A small image classifier, trained from scratch.
Model: 3.31M parameters, depths [2, 4, 4].
Training: adamw at rate 0.0033, 6500 steps, batches of 384, held-out accuracy 32%.
Rows from block 7, named by matrix and row number. Rows with one number belong to one channel. Each number is 128 + 24 x the weight over the matrix's rms, rounded and kept within 0 to 255. All counts start at 0. Numbers have three digits each.
# sq0: squeeze pointwise conv (model.blocks.7.sq.0.weight, 160x640x1x1), inputs 0-58
# e10: expand pointwise conv (model.blocks.7.e1.0.weight, 320x160x1x1, transposed), outputs 0-63
# e30: expand 3x3 conv (model.blocks.7.e3.0.weight, 320x160x3x3, transposed), outputs 0-6, a 3x3 kernel for each
sq0.65:120135125117130109171134130120158120127143135149133112090147154140091131156136120149131066157143156132162158092127125134131104117148124139112121093080151150146161110123142131168
e10.65:159103147072126094106123137178131104151094195111148164125125148144136131163124147088130138079127096128112085153108126169106152122102130114121156134115149109118138103139155108112133145129101189
e30.65:121092103102077109093052090147156145166157158142146140157182163154164134125102110142178173148176134116137102086125103103130091053069052154159091155161083076103082169157131183165170162123151
sq0.66:131109146138113102077107148134131142154146114101141159152157150127134134130145082109152112116137129178144114140153144121112155124107121157106130124142139086134150117121122130151
e10.66:143093132148139086211119145116131146132108132094130097085137143084120158130098141117082128105102106166109155173171146155127115134151123099112119170077124139128118133118139167170133085120134133
e30.66:128112129111106119105074099126116105176144131168162127115119097106119075147151142103090145107119136112083147154149153118118107153136121145149119157137154160142139110124102114125112152126141
sq0.67:118147140118123143149166130160120130120135126109115122121149086135152146133113173130159116080123122090150099125122117146127142141112142140137131138145124147116125153140086119110
e10.67:163123134152131128105104140160114129150116109112137154115122133159132137118136131135092107097111127129102133077108147094133100158145099131134106139173165122171129147125133152160122118105124102
e30.67:107114133094102103146141153108088114103110081118120115085098101090135117071087094122080115094122106114121104121144118108137120079112102150158197110128159102118126156151160132144148146166148
sq0.68:147119125126163096132118116117131108145155136162139112124109148145121139143118139125131115154112107115130115127120124137149120114090128115134145133171127145115160094118145078133
e10.68:142108102166088130114139139110136123131107117121149120151112132168147124107128130100134076097146089152118125165107125134155115140117146128115079108158136107124125136157102130138137149111154125
e30.68:132151164097125147080088092159150158132115125143136118135126116140138109106122105120095104154088106184152122110111125132155116135161118118120162127111143127103115115109101143121124111115124
sq0.69:135129129134121117134155166103122068136122111166121127072140156143142146117109121131103119113141155132144112104146135132100139123121147129117089099107151116117116138129123126118
e10.69:129090145127112107135145118107126143124123147088136097126117136143165125137129106097111089104140097133150168133103127134139140154146203153160103128094114115149126113166114156175133168126131125
e30.69:170182171132142131110106103180122146155113127118131117103141126147157160157159151168101123159082126172155153056130088060134122073125128131135132129107091115100066117126109138138134151129145
sq0.70:109092090115098119125101142148121144115144121115113177129123133161196100088127129147128097135120117133135146100118143107134163105148160083089123119115108144129118191171128128125
e10.70:120095130153092123136115112092107180125113124114076140108139117134109138147093130120094135131101093140169136114109117131168100137152166113146092151095123130133129121153151096148164141148117068
e30.70:172157148161157150162136156071094079115135106102113096127169140113144145125146148132103129118097141165126177120128113124134140120125134132159123149143134125129101122130154133128151142131130
sq0.71:095131114153118144152145155128102084113097103136107152118102126142133136115103156157087115147095115137091138130138123123120117139166174081112131149141113173083117189178170095098
e10.71:133130112115135163121126105128137142151119155124122137091119109149174156175121142146157125121104101115147152135123119100140111107134162137125133152119136096144130115122128132172200164118097108
e30.71:142139145132123148126129153126121125100083110105107111115154135138156151132127119126098125119084133155165151109125103139155128106126112144145143135130131112091107101113148129130151133154149
sq0.72:131122129108136133118120104100115121135126142128116137125150127108160133143112136112115164166129129113127110123159134120114156123083141124141163135103136104134132143138137147142
e10.72:109095107088123195134074098148129127132172096119108127113138147091133103120146157154077168128085145125134130073119154157135127136122103106101143115148183132131150125113138118114117107151140082
e30.72:094077080121127127153173176110158151131174144097131136147161149148124137138113133085106076095162124153170169140154151150176175119132138182154161167128179170154182123127107125142107084100092
sq0.73:098120135117089133139114116136082102115103134111113126111112134122113130121116136136108088147105102131089139115145092130116118141140140123090128104125126151096132129127162128143
e10.73:144154153142110128103161132124138139122138165142134084132156116145156122146099118127084123165063109093176107107110134115145141089109103110161148118069106130127138145150117129113145153156093140
e30.73:152134120173148145167154149108111092154151125151175157145157124144149143157159148107107094140101126118128114172178173150137136120140134084105096094104101128109122150148121128118105133131105
sq0.74:143106133122116113130101118142131101114135158125107125108130120119112118113140094120132138132129121130139136113137128129140122099145110139123128111112125111148178106113135119110
e10.74:155108110127130118126094137120136128148131140131095110108149109113170132117126127143078120099132099125128124136131125139158117083154168117129117121090123112142136146177099140118122100142150143
e30.74:122105108119142114148147119110113116120153144109095117163135144113103101108108134133099105101093124079064155138094103162121111134110108127157129114130157135164178132112122123127100051083115
sq0.75:146162118096151140096102143088120133148043123158139120109093128066127122104078098104081157106134107113105086150155121111129145137116090140136117141089108118076111131103157090128
e10.75:112148079143153154088127126102116057141147135124104136135122122121104084118178141129145127114147118090092097085141135139084095130141132118102156096183117142131138126128074090135128124116171139
e30.75:138144136174166135162157140128127095129115088143128123098115135109120140101129131124141113113150103128129119084062094107121128141149150145156169138157150142143157127122106100117113085137139
sq0.76:135131192150117145122113108112123104114145128166132124110145133119124142145124112154126120117154133094122124112110107102128120115150127134135094145118157153118103140142150129128
e10.76:104123154114148132116147157129110109145143134086120129126141110131114127175192124140141143153139123113094120097128146156075108099152155122071150095160149109100189124138043127156097170137168130
e30.76:134132136151147153154165143122130124121132125124154156096121130149140150168150160112141126142162134135161120135125118147137133162165169135148147150165152127150137096112110127130123139148140
sq0.77:142136146114168146146136153112140090112137139151139110091106127118154109105129142125098095150135110085133127097100094119131137107112117128136133134105109157106136132111140117129
e10.77:149122100147137122104135162131136121144155142139121125150094139174121108133177138126139106146167145102138137118106147143128133141131147124110144111136132148149116186132057183161127162133174153
e30.77:163154151182171158156155141100103096111145145140153156123112142098111142112127120090120091100151103120140119119098104122118128127144162121134137140149136127146122142146145139113131151148137
sq0.78:076124148142120123102126126174111129141119097132137148132107125107127089120121120096109115081122109128131121117132165113105090101101122139104117103129133099145135130143115142148
e10.78:116099080116076075113171143122161112137117122156134170116121095146117128106119141115128079136140135125128147125122130134107098139119141121124059101148152053063093084103101150139146125086090117
e30.78:099086070090076092097101104103129143097136159094126126166169158141143127114076103109107123107127138116132149176153139164148143157136139144149094151158088115130075123117124142153144078069100