config = dict(
    model='image classifier',
    rotation_deg=10,
    batch_size=384,
)
Rows from block 3 of a small image classifier, named by matrix and row number. Rows with one number belong to one channel. Each number is 128 + 32 x the weight over its row's rms, rounded and kept within 0 to 255. All counts start at 0.
After each channel's rows are labels from the 100 images, of 14848, where the channel reaches its highest value: "colour at peak" is the nearest of a few named colours to the mean colour under the peak; "responds to" is what is common among them. Only what is clearly more common there than usual is listed. The data: photos of plants and fungi (iNaturalist).
# sq0: squeeze pointwise conv (model.blocks.3.sq.0.weight, 80x320x1x1), inputs 0-159
# e10: expand pointwise conv (model.blocks.3.e1.0.weight, 160x80x1x1, transposed), outputs 0-159
# e30: expand 3x3 conv (model.blocks.3.e3.0.weight, 160x80x3x3, transposed, each kernel summed), outputs 0-159

sq0.8 [123 151 154 144 159 195  69 134 166 109 175 118 105 120 119 157 144  83 163  77 160 103 107 118  84 106  52  98  70 146  91 183 151 191 129  86 100 127 140 111 128 128 123  66 121  83  76 124 130 124 153 153 165 100 143  97 159 191 123 163  83 110 182  86 116 147 155 115 119 110  90 145 172 120 105 191 151  85  69 169 121  52 131 119 148 127 126 137  81 130 142  89 139  64 188 121 138 179 165 110 131  83 137  46 165 118  97 109  94 149 119 108  89 143 126  78  79 119  99 117 104  58  98 183 118 146 116 112 167 115 180 108 175 159 162 111 105 113 149  56 133 154 119 131 153 130  77  90 133 145  92 114  97 160 146 110  96 102 136  88]
e10.8 [ 94 139 134 153 146 144 131 127 131 160 180 149 168 136 135 136 148 153 183 129 101 198  96 122 117 188 107 130 188 129  84 147 175 158 132 116 104 144 113 117 181 114 108 100 115 214 185 158 162 212 109 138 172 156 163 113 177 127 117 143 161 149 141 146 166 146  70 114 137 130 166 125  80 104 140 126 171 116  56  74 173 151  58 141 125 129 128  30 153 163 101 117 135 103 112  88 130 111 110 131 156 133 128 179 174 134 153 136 105 162  88 125 134 109  96 178 134 148 157  62  75 105  92 157 121 168 151 133 138 127 147  98 100  91 151 151  66 110 147 155 155 206 145 126 143 151 170 132  99 133  92 116 129 102  95 131 114 175 104 140]
e30.8 [ 99 126 154  95 125 138 132 101 183 148 110  84  30 101 167 160 112 158 138  98 128 118 143 103 150 158 175  90 154 157 165 175 182  83 152  84  55 175 136  70  94 109 164 144 135 165 115 187 131 143 136  84 106 126 123 101  80 164 180  94 161 145 180  74 110 163 107 155 161 144 138  95 164 210  99 140  77  96 114 146 166 168 153 174 128 112 161 123 158 116 135 116  86 133 110 162 112 164 140 124 130 138 128 118 105 150 160 149 115 152 146 159 124 158 137 149  86 114 122  96 123 128 183 115 106 126 107 121 141 137 148 108  89  98 121  82  31 186 172 163 104 140 151 172 144 150 129 153 169 123  91 130 105 160  89  58  84 133 135 125]
colour at peak: orange; yellow
responds to: order Asterales; family: Asteraceae; text has "common"

sq0.59 [114 153 107 138 208 170 157 187 129 117 175 108 133 112 107 114  81 129 121 116 163  72 155 159  76 109 161 115 148 224 152 168 126 192 120 108 103  95 127  94 137 157 127  87 100 104 126 167 162 100 162 153 165 128 134 118 144 177 143 143 125 174 176 118 113 124 120  97 126  91 114 138 170 158 124 167 150 195 131 144 140 108  57  77 147  92 123 138  92 186 163 125 138 150 178 118 115 170 146 142 164 127  97 118 132 101 170  98 123 125 141 106 173 173 173 104  92 175  96 119 145  98 134 161  96 112 135 100 166 146 141  96 117 116 140 149 149 174 125 118 131 162 146 132 138 140 143 107 131  72  70 135 146 148 116 143 146 112 130 112]
e10.59 [ 98 162  88 127 100  68  92 102 134 150 133 149  88 155  96 143  76 100 152 110 100 195 137 146 167 134 129 116 142 106  76 187 141 162 179  94  71 136  95 117 144  67 104  92 141 179 199 146 170 114  93 112 115  70 130  92 164 134 124 157 178 148 104  52 158  97  45 106 120  75 148  76 127 122 125 111 116 110 126  68 144 162 104 139 133 145 108  83  99 171 148 125 101 117 119  83 112 123 120 158 150  86  80 140 124 167 158 165 142 235 105 111 106 149 116 120 139 128 156 125 108 131  94  60  65 134 130  82 148 118  95 141 107 121  80  60 134 115 115 160 158 131 114 189 154 136 171 138 120 107 123 105 120 124 142 131 138 153 127 113]
e30.59 [174 121 102 120  73 143 143 114 154  92 109 139  90  60 130 126  76 142 164 146 172 146 114 159 153 141 167 134 174 176 137  88 144 113  99 179 137 175 101 103 116 137  99 168 152  99 104 135 179 118  91  93 102 135 115 107 144 158 162  92 154  99 161 152 126 114 115 143  99 151 130 174 107 200 149 137  90 111 157 100 188 161 120 177 155  76 129 136 208  79 153 166 146 128 124  93 123  81 131  57  63  91 164 108 137 119 172 116 129 153 153 141  58 148 145 123  87 113 137 177 191 159 113 143 136 162 141 179 144 114 126 104  87 140 170 152 134 177 143 172  94  55 148 162 155 116 124  86 169 167 133  91  65 127 136  96 128 110 176 133]
colour at peak: yellow; orange
responds to: order Asterales; family: Asteraceae; text has "common"

sq0.24 [194 142 154 154 117  64  92 133  86 152  91  79 168 152 127 120 118 175 126  89 106 106 166  93  99  97 189 108 107  66 172 140 125 113  96 121 153 136 163 158 147  96  84 129 104 176 131 124 136 142 107 114 114 101 120  88 200 140  94 185 116  52 127 155 121 154 200 122 123 119 148 159 132 154  76 126  91  87 140 140  97 142 104 138 157  96  87 145 113 135 175 135 157 146 134 126 134 120 210 166 105 142 142 126 151 132 114 110 164 138  75 127 110  84 127 117 116 145 140 102 159 113 177  97 104 133 187  95 150 146  88  44 137 145 121 160 110 143 161 191 133 140  83 121  67  39 161 111 154 155 115 183 116 138 151  99 135 128 177 134]
e10.24 [127 154 183  95  78 218 115 153 130 106 135 165 155 119 129 116 128 185 176 185 108 108  68 158 138 101 149 112 122 116 160 112 171 172 126 124 147 137 128 178 171 119 135 186 150 160 102 162  65 155 143  76 173 110 171 110  97  89 129  97  84  77 148 195 111 113  74 119 133 123 131 115 166 165 115 131 136  84 125  95  77 128 156  78 113 125 133 140  98 133 116 134  94 166 121 122 124 112 121 128 148 134 155 108 125  96  74  63 119 180 103  82 126  76  94 132 121 122 103 123 129 155 128 160  85 154 143 172 125 119  84 140  96 104 138 132 153 115 197 181 178 138 145  70 178 167 111 153  98 133 104 140 129 162 101  55 109  61 154  74]
e30.24 [143 152 127 136 149 127 174 116  63 152 136 115 102 139 109 183 117 130 120 147 144 115  91  70  99 160 122 119 149 113  74  62 191 117 108 104  88 130  97 101 174 106 131 134 175 125 129 166 146 117 128 179 112 104 123 125 140  32 188 154 144 165 115 142 129 157 126 135 126 125 104 121  95  44  86  96 110 133 134  79  48 126 184  95  94 111 150 149 129 153 152 132  75  73 112 116 108  97 139 183 154 149 131 131  68  67 152 130 111 129 123 134 192 131 126 119 135 106 188  68 115 101 124 109 165 165 162 156 111 154  86 146 127 121 159 147  99 115  96 168 175 126 136  76 123 204  77 149 156 135 124 140  84 105 107 131 120  45  98 133]
colour at peak: grey
responds to: order Boraginales; family: Boraginaceae

sq0.33 [125 126 127  97 133 132 123  48 172 105 136 119  65 107 134  93 146 115 129 155 108 124 136 100  95 134 133  82  76 136  69 145 146 140 158 100 102  85  78 120 135 128 119 132 142 158 121 135  99 147 146 108 117  65 119 128 103 102 102 141 132 140 126 127 134 146 111 125 111 114 117 164  79 126 107 145 113 119 104 118 131 107 159 104  82 126 147 148 126 109 141 135 166 105 103 146 140 130  99 164 126 100 111 117 128 133 120 128 109 128  90 127 119 139 113  81 122 110  85 154 111 108 155 127 126 111 106 134  96 103 132 137 162 136 145  91 115 137 135 122  80 114 116 133 102 101 137 159 109  90 138 172  89 122 139 158 153 165 117 141]
e10.33 [126 119  94 113 188 127 122 177 181 130 149 135  98 150 125 104 168 104 119 151 106 100  96 149  90 116 104 198 148 135  90  98 124  64 187  77 112  59 147 159 115 140  96 161 171 133 121 164  97 137  68 110 110 129 107 126 166 104 102 193 102 113 145  58 119 112  70 184 104 165 115 164 154  75 115  66 124 129  84 117 121 132 127 157 116  75 107 144 164 157  68 134 119 212  90 100 125 110 150 136  88 116 123 134  85 115 166 103 201 125 167 100  75 111  82 104  96  92 129 131 121 170 143 138 182  75 119 114 144  89 113 130 104 102 145 152 178 172 129 171 146 108 176 133 130 137 117  98 152 136  89 177  94 153 108 102 109 114 122 169]
e30.33 [106  90  78 121 117  83 128 119 122  99 173 128 108 147 121 128 160  75  95  76 145 144  49 121 195  84 145  93  51 119 114 120 123 129 106 108 114 123 122 110 153 133  96  54  66 105 131 125 181 150 107 105 105 110 132 119 121 112 115  88  77 116 143  67 125 150 156 112 122  96 143 106 151 139 145 141 127 104  62 103 141 128 116 173  96  86 155 113  76 221 143 103 101 173 123 117 101  84 107 131 198  94 107 122  86 176 121  96 108 167 150 149 116  60 179 162 111  94 160  86  97 117 110  74  76  58  83 109 116 128 115 138 100  89 148  82 128 121 105  86 135 148  83 160 116 129 123 110  91 117  60 113 140 139  91 101 108  98 132 109]
colour at peak: pink; yellow
responds to: order Asterales; family: Asteraceae

sq0.73 [145 158 134 131 150 197 134 113 122 140 149 120 120 143  76 183 100 125 114  61 120 129 105 123 129  94 118 148 109 151 138 132 109 157 141 129  91 172 132 146 128  94  85 178  91 142 119 169  67 167 120 114 150  99 143  82 160 173 147 119  90 104  91 105  84 112 172 145 161 167 151 147 157 135 179 136 152 148 160 103  89 118 141 163 160 168 127 125 140 133 129  87 125 107 155  99 111 142 139 104 120 145 109 142 119  97 134 105 164 141 127 127 115 137 128 140 167 165 146 114 132 138 147 174 128 182 135 167 125 117 170 141 154 147 160 108  96  75 171 128 164 148 137 113 108 166 143  81 123 172  84  89 110 160 137 134 111 104 116  89]
e10.73 [ 79 166 111 107 117 132 141  93 117 140 136 165 213 109 116 113  92 195 130 124 113 100 147 113 147 132 143 131 197  80 123 143 163 134 101 174 141 132 121  95 147  83 164 150 133 119 138  80 145 153  67 205 153  88 105 125 106 225 164 110 136  71 171 139 152 146 122 120 139 127 200 100 153 113 176 142 117 119 125 161 136  85 106 119  91  96 146 114  90 127 137 115 103  96 157 111 117 158 138 146 157 125 140 149 171 117  92  97  69 156 140 121 176 165 115 126 191 156 150 107  91 125 117 163 103 125 131 158 107 197  88 110 155  66 100 112  96 102 133 104 122 147 109 133 160 152 158  60  94 175 124 128 172  78  60  87 199 102 148 105]
e30.73 [ 82 129 122 136 126 106 122 105 186 124 132 147 111 124  71 139 141 141 160 149 145  12 124 131  82 123 137 161 166 101 134 137 166 113 108 117 130 171  87 151 123  52 134 136 172 135 116 136 122 101 112 147  80 142 132 160 116 114 146 104 107 129 116  86  79 150  75 122 151 187 107  84 119 171 173 107 120 117 145 173 120 115 132  82 162 126 180 103 105 108 136  70 157 123 124 194 123 150 121 138 188 136 120 154  44  96 145 173 163  89 163 111 194 166 131  99 126 129 135 133 105 170 117 137 130 154 119 126 114 110 156 150  98 126  26  95  40 148 145 117 118 153 141 185 150 195  80 124 134 103 163 162 144  82 114 121 106  94 179 124]
colour at peak: brown
responds to: kingdom Fungi; phylum Basidiomycota; class Agaricomycetes

sq0.79 [ 99  91 123 131 123 106  77 168 158  59 121 123 122 126 160 154 142 108 175 112 110 138 120 106  82 171 160  93  59 146 120 172 176  92 147  84 124 112 115 148  94 148  26  60  74  42 125  86 148  69 131 119 171 110 151 150 124 162 129 122  92 108 128 122 126 127  72 148 171 107 103  95 140  81 113 112 143 109 104 182 114 135 145 105 117 103 133 127 103 133 138 109 105  44 110 119  83 125 146  52 114 100 150  66 129 145 116 161 109 155 113  55  97 107 153  73  71 100 147 171 111 146 108 160 141 137 101  88 163  75 136 124 172 106 143 161 129 127 145  74 136 139 129 119 146 104 139 162  63 130 114 126  99 114 100  90 107 140 135  52]
e10.79 [123  95 113 112  89 149 156 181 106 159  56  89  83 130  90 135 149 110 126 141 153 142 145  64 115  93  94 180  91 174 144 140 148 165  80 118 117  94  72 115 122 165 108  81 116 154 138 138 131 134  91  87 151 155 166 177 112 103 133 107 156 150 111 137 159 110  71 105 155 128 103  37  90 151 103 113 142 118  95 101 128 154 178 129 126 135  90  93 123 111 165 132 140 128 134 183 108 102 102 124 207  99 122 137 152  81 159 114 107 105 138 137 187 137 143 108 108  96 108 102 163 104 132 164 112 160 146 147 123  91 117  26  59 157 121  76 136 131  97 146 104 138 218  90 134 156 116 107 161 107  42 175 136  93 115 102 141 113  89 124]
e30.79 [129  86 185  32  95 133  94 112 138  92  77 124 108 128 180 107 112 152 135  44 114 134 149 130 134 156 141  87 123 140 189 158 150  98 115 178 119  78 128 131 113  92 106 112  73 165 157 127 115 132 145  85 128 130  75 117  86 140 144  74  91 153 120 118  93  87  82 114 112 128 160 113 165 146 149 117 103 178 139  74 166 135  90 131 126  75 130 149 114  89  97  97  83 110  66 106 130 119 154 161  86  64 118 122 152 138 124 119 164 145  94 169 130 110 147 132  75 116 127 121 185  54 113  38 134 123 126 153 125  68 151  75  84 121  90 142 125 165  75 156 151  75 122 115 134 124  96 117 111  70 146 131 116 124 163  98 132 150  94  78]
colour at peak: pink
responds to: order Asterales; family: Asteraceae

sq0.29 [110 172 104 106 138 133 102 143 171  90 105 123 152 129 125 160 127 133 103 101  77 111  42 105 103 120 147 129 113 162  62 126  94 106  93 137 118 127 119 110 100 174 111 126 118 118 105 156  80 123 150 137 145  86 193  91 107  94 115 158 155 143 168 129 114  84 104 105 153 128 124 115 111 108 142 123 138 144 121  98 133 105 109 113 150 141 128 185 106 108 147 123 109  87 137  73  90  98 165 108 118  96 161  63  85  79 130 138 104 122 161 103 126 110 163 111  71 136 132 134 126 120  82 199 166 163 113 117 106  91 134 125 119 151 155 159 123 114 167 106 121 159 188 149 142 126  64  88  72 143 135 151  81 143 134 178 119 127 171 107]
e10.29 [ 85 122 124 111 151 110 104 119 135 111  89 113 105 158 176 105 148 106 138  85  61 174 179  52 148 137 152 152 109 125 105 176 142 159  96 101 171 127 111 124 118 127  86  81 146 156 131 139 103 113 101 151 111 136 131 134 170 142 165 131 153 116 136 136  96 124  61  73  99  88 116 132 101  66 174 105 150 200 107 121 175 157 129 171 135 112  98 101 142 148  49 179 108 134  70  96 120 170 110 132 195  97 122 167 144 158 123 141  73  86 145 112 182 164  80  92  98 103 202 123  64 130 107 161 113  83 190 148 149 107  77  71 112 130 155 150 111 134  85 115 157 116 127 146 153 132 108 111 138 108  65 124 175 116 111 124 192 143 108 125]
e30.29 [117 114 176 104 146 192 135 205 104 129 122  87 122 154 183 106 180 138 155 126 105 108 111  96  93  97 109 146  67 167 137 201  75 130 133 192  84 133 169 174  99 118 141 142 164 162 147 144 126 143 161 198 105  83 128 152 122 109 104 138 105 172  99 144 154  93 115  92 100 104 112 129 132 125 109 104 198 152 110 110 127  77 156 136 137 129 119  86 142 113 129 168  91 113 147 181 143  82 167 167 175 124 128 152 177  93 139 153 104 142  98 146 149 141 197 174 103 123 160 127  73 103 126  47 164  95 171 182 110 140 151 118  92 103 117 160 123 124  74  73 160 151 148 120 100 135 103 156 161 108 133 199 134 127 153 132 145 172  80 175]
colour at peak: orange
responds to: order Asterales; family: Asteraceae

sq0.74 [119 106  75  74 106 119 128 142 171  98 142 145  99 121 160 154 155 115 139 141 136 206 120  98 174 128 136 132  91  98 110 118 200 104 133 110 146 144 138 144 170 116 142  80 136 135 103 149 108 158 141 130 128 174 130 167  99  87 141 110 107 146 137 113 124 141  83 168 125 141 122 128 118 108 150 148 124 125  98 121 153 161 162 126 105 139 178 111 125  85  79 132 164  83 127 177 154 154  94  90 160 135 105  58 160 114 113 183 148 109 122  79 114  92 137  95 105  68 161 189 137 138 122 157 226 111 137 129  95 153 169 158 156 148 156 108 139 106 121 101 108 159 154 133 151 122 118 169  73 142 171 111 122 131 132 115  71 221 179 134]
e10.74 [ 43 102  79 102 185 116 144 174 173 231 126 117 128 190 113 107 159 105 125 117 161  99 146  80  84  96  91 153 151 145  67 119 144 104 119  97 133  77 154  71 128 203  83 138 122 170  82 114 150 133 117 127  93 243 140 140 118 143 122 120 143 176 144 130 165 116 130 120 135 142  95 120 129 115 134 130  94 145 113 159 107 156 125 167 101 107  93  94 104 111 109 103 156 154 108 137 155  94 154 105 145  18 118 129 125 163 116 105 126 121 131 191 130 154 100 122  96 109  98  89 126 115 178 159 173  96 120 120 110 100 120 141 137 124 129 100 175 145  96 103 111 114 153 101  91 175 126  50 105 138 143 191 118 131 133 105 152 161 108 136]
e30.74 [163 167 137 152 128 127  75 147  61  75 125 103 119 176 140  62 148  92 119 146  49 159  95 103 122  94 165  87  86 148 148 164  90 104  99 153 106 117 144 164  86 126 120 129 108 136 112 126 136 111 101 150 151  99  99 104 126 150  75 142 121 105  54 114 149 118  86  70 168  93 102 112 164  47 149 153 131  38  85 112 161 119 126 139 143 145 141  37  74 147 128 129 103 163 126 130 114 160 116 160 171 140 123 160  87 191 100 114  84 121  80 143  96 121 141 145  89 102 126 105  64 133  78 116 109 127 101 145 128  75 162 110 139 142 126 124 128  95 127  74 125 150 145 115  84 141 167 144 109  56  86 142  90 166 158 152 140 147 130  82]
colour at peak: pink
responds to: order Asterales; family: Asteraceae

sq0.35 [134 154  92 106 140 190 113 109 152  78 138  70  74  76 106 133  65 106  92 108 153 126  89 127 141  69  79 127 107 144  90 140 131 125 102 105  77 160 111  50 130 150 160 169 152 133  84 187  88 125 154 101 154 107 128  74 121 116 160  73 114 154 128 101  55 112 129 110 137 121  93 128 134 149 172 164 148 130 126 135 128  80 122  80  86 112 147 147 120 102 118 101 114 103 158 102 111 119 122  99 113 116 105  97 154  77 158 111 107 127 187 143 131 123  84 110 153  91 156 125 141 140 105 135 163 159 116 169 138  70 160  97 141 121 136  91 131  99 139  94 114 131 115 141 131 143  71  79  94  83 141  82 116 161 111 143  86 134 130  68]
e10.35 [ 91 160 108 132 166  78 105 108 109  89 139  93 149 124 114 132  56 158  97  93  89 151 146 131 191 140  57  70 175 172  67 158 116 129  91 112 116 153 114  53 114 164 122 113  92 177 133 125 151 106  85 157 114 143 120 126 131 136 120 136 150 147 138 135 152 175 106 142 149 190 178 149  80 123 132 167 140 143  80 110 126 110 125 152 103 167 147  63 175 166 117 160 115 124 158 153 148 129 150  96 100  92 194 138 133 118 151 169 145  82  99 149 128 120  79 171 145 135 149  63  97 119  96 113 189 165 153  82 151 193 142  72 149  82 157 119 160 139 115  96 134 120 155 157  83 117 179  64  74 123 118 114 108  79 101 185 139 135 101 140]
e30.35 [ 65  90 171 138 133  91 150 140 156 193 138 103  40 103 110 131 113 151 173 124 154  79 185 119 110  97 134 162 156 160 168 163 186 134  62 145 135 177 139 114  85 150 131 127 134 139 143 119  91 155 116 137 128 178 146 130  92 159 147 112 143 104 146 118 120 173 107 149 123 152 106 120 138 185  92 148 148 160 115 196 151 118 146 106 198 122 148 177 169  73 131 152 141 119 120 140 147 172 118 106 104 119 142 144 142 140 213 118 109 159  93 111 131 184 172 101 129 170 121  77 150 112 190 112  90 114 159 189 191 137 156 148 149 144 114 120  55 159 143 130 162  88 159 176 143 101 147 137 130 149 123 134  94 131  57  99 165 198 119 149]
colour at peak: orange
responds to: order Asterales; family: Asteraceae

sq0.70 [ 88 139 140 105 152 118 121 119 155 130 147 167  62 115 169 117 157 105 107 163 148 125 124 123  79 161  97 128 140 144 114 147 157 100 148 125 124  91  89 108  94 176  93 138 157  92 135 138 125 117 143 165 144 119 115 167  78 100 105 111 161 119 166 162 143 111 122 120 117  99 135  99  71  95 112 132 161 144  55  98 135 109 122 104 130 151 126 127 129 152 122 147  97 121 109 122  99 147  80 119 138  95 126  79  96 142  89 153  76 115 150 135 124 132 162  93 124 110  82 141 132 153  84 141 132 117  89 111 119 101 109  89  90 116 134 124 135 145  95  97 115  78 128 132 161 122 121 177 103  69 141 127 128 158  99 150 157 127 106 139]
e10.70 [126  92 126 146 178 137 143 163 110  86 139  74  86 151 116 140 151  92  83 119 108 125 208 121  88 114 115 172  83 179 132 111  74 165  85 112 105 151 115 116 119 141  74  84 123  87 159 145 142 134 153  86 136 145 117 149 144 108 149 152 145 129 105 126  95 147  90  77  89 139 112 116 154 160 104  93 133 176 128 120 210 139 159 156 148  99 114  94 101 108 116 141 136 158 129 132  96 125 170 137 112 114 133 157  96 182 199 164  88 143 185 120  87 151 116  90 120  62 142 136 142 169 128 107 162 124 100  93 122 112 178  68  97 151 184  63 169 126 100 114 110  89 160 128 174  31 157 151  83  97  50 117  77 153  86 137 150 122 114 120]
e30.70 [123 141 145  53 116 176  57 153 135  93 160 145 101 103 136 152 122  81 111 102 129 155  65 151 102  29  96 127  88 137  62 141 103 141 137 142 125  89 116 166 113  60  90 134 116 178 151  79 150 148 187 145 100 108 110 144 112 140 137  67 113 146 117 144 111  74  96  90 105 141  99  99 116 137 137  97 166 106  55  82 128  83 115 126 149  81 101 120 145 115 143  95 134 125 143 138 128 108  99 136 155  93 145  98 100 143 131 119 147 114 125 143 119  92 160 148  88 117 133 121 131 100 108  54 147 101 171  99 112  98 156  54  44  87 135 182 120 168 110  85 102 165 110 173 150 166 109 123  77 126 118  65 109  72 113  87  90 114 143 132]
colour at peak: yellow
responds to: order Asterales; family: Asteraceae

sq0.4 [ 76 124 114  70 126  80 117  81 155  69 115 106 142 127 200  99 134 150 120 173  91 136 173 109  96 105 125  90 146 123  94 167 148  91 139  76 124  98 105 130 121 140  87  87 105  84 205 136 139 112 163  53 128  89 121  99  96 145  96 115 161 141 106 162 221  88  91 124 164  53 105  59 104 125  58  88 123 112  46 124 156 137 136 116  99 107 147 124 105 143 174 161 122 105  76 114  61  96 122  71  96  62 108  95 108 121 123 165  98 102  93  56 129  95 136 123  78 142 116 125 167 142 126 131 139 117  79  61 105  65 116 133 166 118 166 133 125 182 153 117  94 113 107 192  49  49 156 200  81 112  89 119  70 135 101 136 109 153 127  94]
e10.4 [137  96 140 144 143 162 118 171 160 132 118 132  96 169  66 142 102 109 137 180 121 154 137 124 135 122 152 200 153 125 131 123 144 130  69  99 106  48 148 159 148 120 109  98 197 116 146 181  86 161  83  95 118 126 140 138 106 113  56 122 152 144 142  66 128 147  84 119 128 128 116  97 166 126 141  73 102 132 142 120 156 140 208 141 119 129 104  96 130 126  64 108  90  98  93 188 132  99 161 110 128 131 103 133 128 167 142 102 101 177 147 117 101 128 106 123 135  76  90 167 131 164 122 178 105  97 172  90 128  87 111  78  57 140 112 110 216 171 106 140 152 105 180 136 133  76 139 130 157 109  49 171  80  64  99 134 135  88 135 125]
e30.4 [110 142 141  28 126 140  74 167 152  71 120 115 100 164 113 129 132 162  99  70 116 111 102 124 138 120 132  78  27 137 133 169  70 101 126 132 105  95  92  66  38 112 153 128  94 167 122 145 139 119  97 154 129  82  96 110  59 115  78 120  93 113 166 102  86 134 115 122 148  98 152 103 162 151 127 134 143 132 117  75 163 154  92 116  84  88 150 121 101 181 133 110  48 148 133 132 108 101 186 131 167 122 130 132 160 142  63 104 119  93  97 148 139  96 158 116  99 113 155 127 138  80  60 105 120 158  84 112  99 126 135 155 122 164 100 165 114 100 109 110 156 109  80 126 105 158  85  74 131 103 108 102 140 115  97 118  90  87 123  83]
colour at peak: yellow
responds to: order Asterales; family: Asteraceae